Weights of a small image VQ-VAE: encoder arch preact_resnet.
Rows from block 3 of the encoder, named by matrix and row number. Rows with one number belong to one channel. Each number is 128 + 32 x the weight over its row's rms, rounded and kept within 0 to 255. All counts start at 0. Numbers have three digits each. After the name is the row's rms in percent of the matrix's.
# convs0: first 3x3 conv (encoder.blocks.3.convs.0.weight, 64x64x3x3), inputs 30-34, a 3x3 kernel for each
# convs1: second 3x3 conv (encoder.blocks.3.convs.1.weight, 64x64x3x3, transposed), outputs 30-34, a 3x3 kernel for each
convs0.0 107:131131135131129133132123124133119115131112106125114114139126137143131140143140145115116097143150147143144148130104098121101096107101102
convs1.0 090:131139139145162157167180170134145141130132137138138142100121131124134126125136118108123128150167161169193186128147156126137154132130145
convs0.1 108:132132135139142135142140132126125130122119125114123125141137153144141157150155160161159146128137149142145150131124129127119125113120130
convs1.1 045:141139141161139139162150132114119130112124149112122151107100095108116111094129127142114124183188163150170164147129133133139156121131163
convs0.2 091:151142102160142094149141104138128100140124108159142110144143103131148115116151134094103148139117106155146140145138093152133089162136100
convs1.2 135:104150168086143175090132168142128114145122092152135109152166149141173159142163166125118140070064124110114179124126114167153104176162104
convs0.3 089:072092113100108114108105083131132119133121117126121116146076077130081117128124166124134119089102010103103058130122108131101111145124124
convs1.3 135:188165130167114078125077069079094119102130152137162167124124153112136147117139145102108128075101126087084118086100131104118168122153183
convs0.4 086:187171143165139124131112101109110124113122133130145149125167198159189188172182159181193163220183154182137112081097128103133149131154153
convs1.4 039:092120099091084105091104118135140130135145137124159146102146159098156176111100101156155169128130111212196177137160130157166128115141075
convs0.5 111:123119118132129124140143133133129128121120117121117124156138141141133145130136149155142158126114123155150146160140129134124116111112122
convs1.5 068:131134144115136135100106120144125137150137132149134129130131094133137099127131097101090088164164150126133121145124114160128106146123108
convs0.6 092:142138138137133148128122132138121125140126132127126121091112156119122151154140150146141066126136134110113132114099123122112127093089096
convs1.6 116:129114112159143129193189167131151157120138159099103120080104103110125106120128109105098098134154146160191181117163174115149185102100145
convs0.7 088:145144127152140116151133120124126120130128128148138130055100132076144154088148150032109134142163138168140107132119106148130115137115106
convs1.7 114:099123141095132155099134159143132135138122131129123124192176130222166093203139091090148215121188185162187176160144140156127114153122110
convs0.8 127:065062072065066073072075080134130130134131130137135129139138129134132125133130125141133138111111123112117128138138136141141138147143135
convs1.8 117:126120129128127133132129136127127123126128122119124118145146140131137148132137156120124115117112114128109113113101097105105096084096099
convs0.9 106:130126123131121120134120115137122112129115107123113107127111115126125128121138144101105114153143136153147144144109097132106092119104098
convs1.9 094:127131147133151160148166166148144137140140141146148141096139127126152122133141105090137150137176181189206200152150134160153141161143145
convs0.10 087:101114135135124134155140129115123135134149139149151129045046091085099123107108137075133124126107052135102093076092138107121142140146142
convs1.10 138:171161134156120091137098070090097124089124178116169211156111109138102104122096102135142132102080070089068063070062096062083141091135200
convs0.11 113:032047073038054076053061076139130121141133124135133123114108110116112113123118121093109123069103141095116157145130124146134125139134127
convs1.11 097:135118119133114114132114113111112114114121125114117128124118132108114131108128139148149162125132122141139111084085075088082094104104103
convs0.12 094:094100101121130132136141137144149142148138132144144136141128143130110137133120142215178168112097079123129123193171165161125129142128134
convs1.12 110:181159145153116103115088082109121147116135159113129150136131133119139140099131138124096122152111116146110100116115118125126145113128140
convs0.13 082:159156141142128118114106107110114124106109132114120138110152173135175169164175143106120097203179133180135095068084111074101137101128149
convs1.13 055:086093102098113110090118120117098090104115117104119111066080094131104068134082037113171176059104124157146108128109107126114098125137105
convs0.14 088:121147144115130120110110115078105146082132155135155133111112071133123087145108076065102113162134106144117115043141149120188149151156093
convs1.14 145:076095136093143169127166171154145120147133119133113108179155123198151099203118079137156195055123159110160166122145138143128100145087083
convs0.15 109:124126134132128133137132133137125124133121119117109112119122136127131142133140147141135101133144142134141144145115118128105106105099107
convs1.15 076:132123124139131133152152141126141143128140157115130143116119104144130115149146113124105092149160158181203198144161161133143160117121148
convs0.16 095:141141133135127123125111108107107126109116136117128135109131136122140134143143130129136117146149146125118123089106129114140146126136133
convs1.16 049:121121127141146150169172172127141114140144123107115106091103128151143097179114069130106108115135138155173197159154138167156141144110082
convs0.17 092:144129118151136116148124110109129135109136139117133133130139120134156137132157147106119152124104129176172174135165148125153132111123112
convs1.17 062:108117148085114152086106141113110112131122112126109099164173127167178131156160101127069074098104130124134166118133103147137065130110056
convs0.18 101:129131130123128127117120126125122120118116117112119120128138145131141144144142142134138132138135136139132134115120120112118124111120129
convs1.18 043:120143147136147140119143121105090115123094096123108118060069087095101113109116118079095052147176168117148142084074125104085105128092108
convs0.19 111:137136136146142131143133128131120118132120118131127125126133145116135150115141151149152154153166171145143145133123122138131127137137136
convs1.19 043:149147132146146126149132109108113099120112115130125122103086090145123106143116092110137121148174154139193166177162145170126124148121121
convs0.20 108:117116118130131125133139130126128125127130128130128130140139128128131134115125141177151176141118120163156143152159148142139139129129136
convs1.20 061:131139158103119135095090120102106115132131123140136129132123114123142127106136120116106098127130181087090138140113110145129090151132091
convs0.21 106:124126134122120134127119125128119124127117119116116119116123144126126147140141147144160141132149154130127130125107118121110118111117124
convs1.21 049:128112121135126117150150134099103114102116133104102111092108121127113134136114123124134135141175147149194198160151162126134157096098141
convs0.22 102:133132128134133135132138141112114123105112118121121125124137139127142143133140136119126127148149136145134125104107125113120125131132139
convs1.22 049:134141127130145150112133136142126096149112093140123112123131129127153128127131114179148135170166162161136131179149094166110092148116076
convs0.23 098:137137123125122107119117108120107105118109107125115115135113109126125126118125125060070099153143138160150134119106099122114105121118114
convs1.23 099:101129150106140168119154174156131114151129109160139123124159130147167114130146104101139146103141142139191188135125099149124095168127093
convs0.24 082:112113137118120135123118122149137140158142126149140131126089124111083129114116148228214152108125111110102081179145136175129115156138138
convs1.24 121:169129101162109076148103073100136146103149160114148150091115168072116158064117154127125150116114091105103096105124160085120178086118163
convs0.25 087:114102128149135149174158145113131140137139134151139131097105132107116135103110143195245211151118090158157165107120138121110123138127153
convs1.25 143:162154116138106069101072059091097120102125158119159180166091083174104091172110084144161148141123116081061081082077105068078132080122165
convs0.26 097:140146150154168174172187195139123121124110105123104098150151141141138141128129144129121119101098107112114130123116116110101104120107101
convs1.26 065:106115094106113097093093089105114100114105096127111104089087085088096092115115108161130119140111112105100121120120096133123116148148126
convs0.27 119:115114116123121121131125114142129130141126120135126124136123140126117138125127144168147126127133126132137136174134137148112121133118129
convs1.27 076:148127118149131105147126102092115148109128162126133161133131115128139125111130124143116110147129110166160164118119145128127157130136155
convs0.28 115:110116112117120118111113112083083078080084079077079079128118116122119119125118118124121134144139133149144123096091081085078073076071073
convs1.28 077:123122126116118127113117134172151159156153152171155154118136122103138130120148149121124145139149166176174201168155148160133134164151154
convs0.29 110:124123121125126123133129127129122116121118116119114113119105101116114117107122131110117132145132132168165159144125107132114104112109106
convs1.29 091:123134141119137151131147151137140129139139124142136129100116106118136113122121095091113117154177165161165143156149136171151130155141116
convs0.30 100:122119115131127123126125125118117125130126127136133125099117105099114100104112104147138137131119128130127141129141141145150141153153136
convs1.30 100:092091112093090105111116120111130112127136115110118096059066077051068087056067074143124131129127126146164166132134125127136117093102087
convs0.31 111:136131125146134128141134123129127132130129134128133136131142145137150147137157157167166161146138150153144148143142135144143133132136133
convs1.31 046:124122127118127134124142152121119112126124116115110102080080065129116077131112076094102124108127146140165156187186147176166143155126116
convs0.32 117:119124136122125131127122124129117123122117123118116125139131142138128143146140144160155131126138151132132144136123130132122126129124127
convs1.32 064:125118121150126125161137125125137146125133164110117152119112107142120104150130117134109123168178164154199202127129137121125155110100136
convs0.33 087:144148141126119129113099112134117106147127116123115124105104151121106123128106110094094020146167118091086084095060094143120131126121137
convs1.33 161:108078077147138122166174171137150154114124144099113128102103088126107097112099127166184182076091101125127131135142163127130169130125163
convs0.34 110:120111103130124112132132116124133128117124127126125127139130107113123117097121135124118172141116115158150138158160139137134123137127129
convs1.34 094:126141161109132152102114138132133132138136126141138122141137099140133100110107093129128113139121117142124131140118108172141095174148100
convs0.35 109:106107101116116108118120110137134134136127125134133135143118113115102114100102122171140151133112106142141129185164159155135132149139145
convs1.35 119:135142144125120124113104113120131138137137135136137140136133118128142130103125123135118130143114118140124115128112110142117107142134127
convs0.36 093:148150141133125114124103097120104106124114110122116119115124126122137135126141129098120110143153142114111106117100107134125117134127111
convs1.36 067:090102126113141158157186183155167145150148145140145140107134130157151106153117068110141186115165182157198209142142126148126115140098096
convs0.37 108:136131123131125127127118115124116118118111119110108114113127136126136139137146142131139121129137133124117128107103114107107115103110112
convs1.37 051:112115130131154140169178154144137108140126117129125123060079076110105099125100072075092103146191190175248236160157150170159155159128152
convs0.38 112:119123126121123126123122122126114109129115112124114114132110114130114122128125136112110100137137138153153156135114112131108106112104108
convs1.38 086:120127138140148146144161157141141140140138134141136135114126106122135109121130115102121127153180182171195190140145141148142133154130123
convs0.39 085:118120126132125128137134130137143146137147145143146150104100114109117129116135140113135130133150153151153151116113118117117115114110112
convs1.39 107:122125117138151140136150140136137139133136139120119125114096081135093074131101101107120121143161159122132137161157161147152150142145144
convs0.40 123:070067068075071073078078082135130124132127115133125116130126118129118110132118110123117124099108127131138156137131127140129123137127122
convs1.40 125:151134135141136135148140138104119126111129137111122129102112131093112129104115127128117119140133125171160145102113121102110126108114123
convs0.41 087:120111128127134141146160152129138140134145153146147153189166163145128152100108168211197185103090089142143151135134135142132134147132142
convs1.41 143:156156148136136124096090086123119126122113108117113105099085098096100116090105117104117147113116123087074083153132126157139134165147140
convs0.42 098:138143130116122134095101114155117083163144112140147127136106188128086162105090163150157093123153148117121133154112099165152137119120117
convs1.42 127:132087065167120075187168120140187210112143192090099130114093083131125102130150146135124115135129107148165148148176211141166224112130179
convs0.43 085:136138127141153140134140126132140137148137124141126113138094113106075132099095156249185163117102082139142128193189169185149127158119111
convs1.43 142:145119104123088074110077067094127129118140141128143128056084135051105144049103138028050098085109100116118099089109117092108132100113122
convs0.44 086:124130128116125129118121125133113107143129102131142128108085135136081135179115146174168062142168162116127145134113105154136092116123098
convs1.44 161:154119100166130096180149112116127138099112140091098123122118136091108142084107156167120108164133094139160154116125153073087166045057152
convs0.45 086:126126118147162141129144143129152145126145149092132156185147113149157137133161173139123123063112118062070104171178131150172154097160180
convs1.45 129:153158163095114145063073124099079067166119081216177122147143114128137134123128134103087078100075059115093118094073058145113076209177117
convs0.46 107:136131131144135130146136130124130132124126132123129130114136144127149149131158151157165152153149150153146151128128128127131132120130133
convs1.46 051:124129134123139145140140135126132102142120101117111104087096084131128099134101059155142137153153162138134139186183163194177139174162149
convs0.47 100:134138134131128127125117115122105106118109105120120123134136155141139152153150148119139138146169166138130125108093100118110116126138148
convs1.47 039:124128139169166140165168141088106127100099129118110140137156171135141167133134142076058000051077051120140098055071071092069081089074084
convs0.48 101:134141143133133140120116121135122109131118104128125118126126140143135140158143130119149150143153160151136139122101094126115103129135120
convs1.48 038:109105116116128134148129144116127143136163151117126135078133149091130148125165141128113176115133123074113114119155142091139143091114117
convs0.49 090:141140131136129123127113114115107114115119117130134128119131127136148135143144129150158156178168156185155147102108118121127127136148136
convs1.49 048:086085109086099122093103120112117123116136142121114116083124134066122128076097089077101099093096120057108123124110104124150147120138142
convs0.50 087:102117134111122147133142143149161145140153147129155155092074140087079141076089142165200104125164169158141156164177144126147132096134142
convs1.50 143:139107074147105048155121061099134175095125185089109162164098072171107068184141092123142144131138091125120081115112143093114167091113169
convs0.51 103:129126127133138131143146142135131120127125117116114116126131138129140150129141148148153169149140150170157162150133121131118116105109115
convs1.51 076:113132142119130150120131148120110120128122133137123136154155121173159117168152113064066074158172173147145149149149136150148138149143137
convs0.52 090:159168171141148163118126139128121116129123123137137132152147166167148154184149143191191165204218216175191206107104113122121126138147142
convs1.52 114:087083087106105097114124112111117119112110111104096100100086101120112116131129127158147144121137154092106116083101111075090088092080078
convs0.53 086:167165142152139125135121113115106112124118125119123132073130165105153162141157145136172132156159131122107094065072099098108134104119129
convs1.53 057:081083096104114115140159162130138131106126136091106113071097125150118096162090057098118128087120133121164156143161154119124159101089135
convs0.54 108:122119113126128126126127128121122128115111122123119121144145133131137133123131133150137139148141137139146146125126138117118131120119130
convs1.54 039:136168144140159156125140126121089092125096092158128100086083089081088090071067084152135057132116068123070086094085080106071056118089068
convs0.55 114:127129125131129127127126123126126128125115121126120121133143152128139150137145151166156142129141149137149155134126129126117119124119124
convs1.55 045:156129118159141120154125110115133138115116130105107121129106073116117099106120111140088102168163183173205235127135121120137136117106121
convs0.56 092:131143132152149134131125115154105090177138101164162133092090178091082174100105176125161132082128156097085095149089081169130111149142130
convs1.56 137:116084086148107091174157121118180192105151182091115136082132182065129180083157196154150168160152137131173164145195210103156207066088141
convs0.57 088:145130109153110071148131110103112129110120130153143143134124086123144124092129114000044099113156170186164151117138136137155139174161140
convs1.57 194:127147150116145160115133151118118134113109124122115125176152127172141107168137115219198186130119118081092129075089103094092097114101095
convs0.58 085:132124122144136123145148138144142145141138145150138143076102116076116136057112142122158165141143138149126110138134137137130135142114116
convs1.58 118:145159148130151145107126125130129133128129135127135133184138095173121089162116109096123138105129144139136157172155154145133126140141131
convs0.59 103:117117114123119116124124123109107102116118116120122122089093102092095107087094112163175163125130120106106101115120108128127119126121104
convs1.59 106:158144128150137125130118114172171176171176177174180184133122124119114125108105124132124146140139146139129123168164177159160170153154166
convs0.60 107:134127124131124118130121118132120112131113104125116108123111117124125129122134140102104100153144130153154151135111103135110100119104098
convs1.60 087:117120138123144146142161163136143131148145138146138136104140135126162129121138112100133132140172176172196177135148142152144135142126111
convs0.61 095:112110115131133129133143139135149143136142133134140131126114119110113130103116138214194223121102096137142137183178162160150142143141147
convs1.61 109:154135126113098101087064080087096112119123134130139142158155143129150151108135134117087092149111108126080079108093093117105092116131113
convs0.62 094:119122121129126117138135124137138135138138128136130124113107105105115121091120136099114133109124123146142121134128106139117098117089072
convs1.62 105:121147141117148147094125122167158157162160157160159152138119092136103083126105099121140151127136136127129139179171162176160152178166160
convs0.63 109:120118111117120111123113107137125110134113105124112111144115121131120134123128140108102101132133131153148143150118109135103100117110111
convs1.63 092:133136133131136132133136129110129145117129151124137151131133126138140135115137127125140148154172155166187178116122125120110126124123135