python train.py --encoder_arch="preact_resnet" --model="image VQ-VAE" --dataset="microscope photos of single blood and bone marrow cells" --train_examples=48542 --image_size=48 --crop_scale_min=1 --horizontal_flip=true --translate=0.06 --color_jitter=0.2 --bottleneck="vq" --downsampling_factor=8 --encoder_norm="batchnorm" --encoder_activation="silu" --encoder_padding_mode="replicate" --encoder_drop_path=0.1 --encoder_depths=[5, 5, 5] --encoder_kernel_size=3 --encoder_stem="deep" --encoder_avg_pool_shortcut=true --encoder_dropout=0.05 --encoder_widths=[64, 96, 144] --loss="l1" --latent_channels=8 --decoder_norm="groupnorm" --decoder_activation="elu" --decoder_weight_standardization=false --decoder_channel_attention="eca" --decoder_widths=[32, 32, 64, 128] --decoder_blocks_per_level=2 --decoder_block="plain" --decoder_attention=false --decoder_upsampling="transposed_conv" --codebook_size=512 --init="torch_default" --residual_init="none" --optimizer="adam_atan2" --learning_rate=0.0037 --beta1=0.9 --beta2=0.95 --max_grad_norm=5.0 --max_steps=8300 --batch_size=256 --epochs=43.8 --lr_schedule="cosine" --final_lr_fraction=0.1 --warmup_steps=240 --weight_decay=0.1
Rows from block 4 of the encoder of a small image VQ-VAE, named by matrix and row number. Rows with one number belong to one channel. Each number is 50 + 12 x the weight over its row's rms, rounded and kept within 0 to 99. All counts start at 0.
After each channel's rows are labels from the 100 images, of 14848, where the channel reaches its highest value: "strongest on" is what is common among them; "patch colour" is the nearest of a few named colours to the mean colour under the peak. Only what is clearly more common there than usual is listed. The data: microscope photos of single blood and bone marrow cells.
# convs0: first 3x3 conv (encoder.blocks.4.convs.0.weight, 64x64x3x3, each kernel summed), inputs 0-63
# convs1: second 3x3 conv (encoder.blocks.4.convs.1.weight, 64x64x3x3, transposed, each kernel summed), outputs 0-63

convs0.53:39 68 62 40 55 34 45 51 76 41 31 53 68 48 47 52 57 54 51 34 51 42 52 40 46 61 20 32 69 48 45 52 64 40 33 42 16 55 29 40 50 58 53 51 48 48 59 33 55 60 37 57 61 56 47 32 65 35 45 57 53 62 52 38
convs1.53:48 61 54 38 62 57 43 42 99 57 34 51 53 44 57 46 62 49 56 54 45 50 52 47 46 36 44 36 53 41 60 55 64 38 36 52 87 61 59 45 46 29 50 54 54 72 47 52 52 42 56 44 40 29 48 67 47 45 55 53 55 68 66 53
strongest on: smear: peripheral blood
patch colour: pink

convs0.41:57 48 45 43 45 53 65 51 32 44 58 52 45 55 60 47 47 62 21 24 45 55 48 57 57 60 36 52 55 00 48 46 65 58 42 50 45 48 52 51 56 57 48 59 60 48 56 73 44 61 41 50 53 11 50 54 57 48 51 65 47 42 47 46
convs1.41:50 59 51 46 49 44 31 47 70 51 61 44 58 53 41 57 48 47 66 31 63 42 44 56 56 51 17 60 59 42 58 49 70 50 58 63 54 48 49 54 34 39 47 51 41 61 37 65 51 46 52 90 28 74 55 45 62 47 52 64 26 37 51 45
strongest on: smear: peripheral blood
patch colour: blue

convs0.22:29 42 48 51 63 45 45 38 54 63 54 39 55 54 23 40 53 33 50 42 60 57 47 30 60 26 54 55 53 58 37 50 37 39 65 64 27 46 50 56 63 52 42 57 16 70 57 44 58 54 54 56 63 35 25 51 53 62 53 56 37 69 64 56
convs1.22:42 48 51 43 55 61 46 56 99 49 67 48 57 47 47 44 57 57 36 37 53 55 53 56 54 68 87 48 53 49 47 51 48 60 44 55 89 55 49 49 58 55 50 45 44 51 49 63 52 58 26 45 59 65 43 45 60 47 44 50 55 59 51 44
strongest on: smear: peripheral blood
patch colour: purple

convs0.16:53 49 44 55 45 51 60 47 30 49 55 46 46 53 54 45 44 56 20 33 44 55 46 61 52 56 43 50 52 01 54 45 60 55 47 52 44 45 59 53 53 56 46 75 57 45 55 70 44 58 36 52 50 06 49 39 62 52 56 49 32 41 44 54
convs1.16:43 65 50 49 47 55 41 54 42 50 30 49 46 43 48 48 61 43 37 29 48 35 45 51 42 46 47 05 74 82 56 56 56 53 39 59 28 63 45 42 46 61 52 46 63 36 57 41 41 49 54 32 47 45 64 60 70 39 43 60 62 35 44 43
strongest on: cell type: segmented neutrophil
patch colour: blue; black

convs0.35:48 41 51 52 43 63 57 36 67 43 39 46 51 47 44 53 30 60 54 08 38 54 46 37 59 16 57 39 13 51 41 49 54 58 45 43 45 47 57 55 60 77 48 40 45 45 50 49 52 58 30 51 52 45 47 50 49 45 45 25 49 38 41 45
convs1.35:48 46 49 44 53 42 50 53 99 52 53 45 48 51 56 39 68 54 43 52 49 50 47 52 41 56 66 50 60 23 57 51 58 68 57 50 76 50 42 48 45 52 41 52 48 61 54 69 50 44 78 50 45 32 49 79 53 50 53 53 53 64 58 54
strongest on: smear: peripheral blood
patch colour: purple

convs0.51:67 54 51 53 51 50 82 61 49 38 36 60 48 50 51 47 57 48 53 27 51 14 59 37 59 32 34 53 40 57 48 55 37 60 48 33 51 56 30 20 62 48 56 56 40 56 56 47 46 80 49 72 59 43 56 60 52 41 56 51 57 53 56 38
convs1.51:47 57 56 36 48 55 50 47 63 46 42 46 48 55 49 47 49 55 75 37 43 47 47 45 46 25 35 48 60 58 54 52 50 53 36 51 69 53 48 52 47 37 45 50 74 64 58 44 46 45 59 50 44 26 57 57 10 52 41 53 05 35 58 59
strongest on: cell type: segmented neutrophil
patch colour: blue

convs0.63:49 61 62 71 52 45 53 55 54 38 41 50 60 32 36 57 46 57 51 51 47 40 54 25 42 53 34 56 56 45 42 56 51 55 48 41 45 56 07 40 22 58 53 73 41 53 48 58 57 32 38 67 54 55 44 48 63 25 63 54 65 59 52 32
convs1.63:45 45 51 36 50 65 47 40 83 56 45 47 53 55 55 51 74 51 33 37 46 53 50 37 48 61 83 38 47 26 52 52 71 46 39 47 76 57 70 47 52 25 49 56 57 59 51 63 48 47 53 21 43 43 48 61 51 56 41 64 48 60 50 57
strongest on: smear: peripheral blood; cell type: segmented neutrophil
patch colour: purple; blue

convs0.25:50 52 44 49 42 53 61 48 33 50 55 49 43 53 61 47 45 58 15 37 42 55 47 56 52 45 43 61 49 00 52 46 51 54 44 53 42 46 63 51 50 59 47 34 59 42 53 71 43 55 40 49 47 09 52 51 49 52 66 43 33 37 44 49
convs1.25:54 46 46 71 47 45 41 47 72 57 66 52 33 48 59 56 53 46 51 57 42 42 44 83 65 78 48 54 66 84 54 54 41 33 39 60 56 52 39 48 57 49 45 48 47 60 55 43 36 41 48 64 30 69 42 51 29 47 45 27 60 62 56 52
strongest on: cell type: segmented neutrophil; smear: peripheral blood
patch colour: purple

convs0.58:45 46 36 51 40 64 54 54 96 61 51 48 34 58 34 45 37 52 57 46 52 58 49 51 53 47 24 29 12 49 59 43 46 53 41 58 38 45 53 59 40 57 46 27 34 54 47 46 33 45 56 40 55 30 49 48 54 61 42 60 40 46 47 56
convs1.58:43 49 55 67 58 33 39 53 61 34 34 49 62 45 64 43 74 49 52 42 50 42 47 47 44 19 17 65 63 38 46 52 38 69 54 39 71 58 41 45 42 40 44 40 41 57 56 27 62 36 42 55 40 27 44 49 47 41 54 47 36 62 60 44
strongest on: smear: peripheral blood
patch colour: purple

convs0.42:56 31 43 39 46 48 60 32 16 42 45 42 54 41 52 42 42 53 45 26 42 53 43 52 47 36 41 77 34 43 30 46 41 39 57 43 56 42 63 52 44 52 45 53 52 38 44 56 49 44 32 61 35 15 46 46 51 40 81 51 38 41 42 42
convs1.42:50 55 52 50 44 51 44 50 99 50 48 53 47 55 52 51 57 47 41 51 50 46 51 58 50 54 99 52 77 62 46 51 50 62 49 52 66 51 44 49 51 47 51 52 56 46 47 70 43 55 60 49 50 70 55 58 56 55 37 50 47 43 46 51
strongest on: cell type: lymphocyte
patch colour: blue; black

convs0.47:52 42 39 47 42 55 59 39 34 48 45 45 45 58 53 43 40 52 33 20 39 54 43 49 57 42 37 56 35 15 46 43 46 46 43 49 48 42 69 54 51 54 44 73 57 43 58 66 42 55 29 57 42 04 44 48 53 52 65 51 37 40 43 49
convs1.47:46 55 54 56 43 37 41 55 99 50 39 50 41 58 51 55 53 48 35 37 55 38 48 58 49 48 87 54 87 54 54 55 52 58 49 51 62 58 47 45 45 50 50 51 53 54 46 77 44 50 74 56 48 52 56 65 63 53 41 62 49 36 50 53
strongest on: cell type: lymphocyte
patch colour: black; blue

convs0.40:51 37 42 47 43 43 60 39 18 46 46 40 52 45 54 40 42 54 31 26 42 56 40 52 48 36 35 54 36 33 39 41 52 41 49 48 45 39 65 55 43 54 42 38 54 38 46 68 45 46 25 59 39 11 46 44 48 44 79 47 34 41 41 44
convs1.40:51 52 50 41 43 53 47 50 92 53 54 53 45 54 54 53 55 45 44 52 49 47 53 61 47 57 99 47 79 66 49 53 52 66 49 51 64 53 38 51 47 48 52 53 54 49 44 74 41 53 69 49 48 71 56 60 59 54 37 51 45 48 47 52
strongest on: cell type: lymphocyte
patch colour: blue; black

convs0.37:49 45 45 49 39 59 57 47 32 50 50 47 49 52 52 48 42 59 11 31 45 56 45 60 52 45 41 44 44 00 47 44 52 51 42 53 44 45 66 54 50 61 45 57 62 41 54 63 43 53 36 43 53 09 50 48 54 51 51 54 36 35 38 53
convs1.37:54 57 61 38 45 53 48 54 50 53 72 47 40 48 58 50 60 46 43 50 46 34 46 64 46 24 82 73 87 74 49 55 54 43 34 64 54 50 25 40 55 49 50 48 61 51 60 64 42 58 66 62 56 58 53 62 42 47 49 33 31 59 46 48
strongest on: smear: peripheral blood; cell type: segmented neutrophil
patch colour: white

convs0.62:60 51 46 56 42 56 65 49 33 51 50 51 45 59 52 47 41 58 18 29 46 48 46 58 62 55 42 47 48 00 52 44 56 55 39 50 46 46 60 45 55 55 46 64 59 45 57 68 42 58 36 38 56 05 52 52 53 55 46 53 51 40 45 53
convs1.62:47 51 48 63 44 34 38 63 58 45 27 47 43 57 45 42 55 54 41 50 61 36 44 58 41 36 75 43 40 73 51 37 52 56 59 46 40 48 52 44 41 54 40 43 59 65 49 53 41 46 93 52 45 69 58 74 85 43 49 38 49 49 52 45
strongest on: smear: peripheral blood; cell type: segmented neutrophil
patch colour: pink

convs0.30:49 44 46 32 56 27 56 28 64 66 46 49 52 51 40 44 57 38 64 19 55 37 55 55 49 57 42 46 44 51 39 52 50 37 54 55 33 50 51 41 67 63 49 51 18 60 57 42 55 73 44 59 66 13 43 33 48 58 41 54 51 56 60 52
convs1.30:47 47 52 57 58 46 51 59 99 42 80 49 51 47 52 40 53 55 43 53 40 50 52 52 52 44 79 42 69 58 56 51 54 61 49 53 74 54 52 47 54 69 50 46 47 50 52 78 53 54 22 49 62 51 50 31 53 47 54 30 53 55 54 48
strongest on: smear: peripheral blood
patch colour: purple

convs0.46:43 55 30 30 43 42 45 47 87 53 38 39 17 48 27 33 25 49 55 45 27 52 41 45 45 45 43 20 46 43 54 41 45 50 38 53 37 38 61 50 48 46 36 58 38 53 46 56 31 48 44 49 40 46 36 51 39 52 59 49 42 47 50 50
convs1.46:47 56 52 78 55 48 45 64 41 44 38 55 59 43 56 63 79 52 53 52 63 50 56 61 43 43 18 81 40 43 46 61 52 49 69 45 63 67 52 51 48 43 55 43 49 64 54 38 59 47 61 39 40 22 47 71 72 40 56 58 43 59 59 38
strongest on: smear: peripheral blood
patch colour: purple

convs0.52:44 39 40 51 44 42 46 31 26 45 51 35 47 33 43 37 58 47 34 46 36 56 37 39 44 27 44 76 41 52 38 42 43 35 55 47 67 37 65 54 38 52 39 59 51 36 37 55 45 37 37 64 52 25 40 44 45 43 87 49 42 44 41 43
convs1.52:48 52 48 41 48 50 42 50 88 49 71 54 49 58 51 52 53 48 41 44 51 46 56 60 53 69 98 46 54 72 41 51 54 54 44 48 79 53 40 44 57 51 52 51 68 52 57 57 41 60 36 42 53 78 53 48 64 60 29 49 45 47 51 50
strongest on: cell type: segmented neutrophil; smear: peripheral blood
patch colour: purple

convs0.60:50 53 27 43 46 54 47 44 61 48 51 45 23 51 25 43 11 48 46 39 41 51 47 56 53 58 50 19 36 35 51 47 39 51 51 47 42 45 55 49 54 46 42 60 42 61 44 82 30 54 45 22 48 49 35 55 48 49 36 58 67 57 55 50
convs1.60:47 40 49 72 37 41 53 54 39 46 46 51 56 46 46 56 61 47 38 58 54 55 53 36 49 52 42 61 63 12 45 55 60 51 54 46 34 57 56 56 37 26 51 47 26 37 45 88 51 35 69 35 42 27 47 41 61 45 58 59 41 44 36 43
strongest on: smear: peripheral blood
patch colour: pink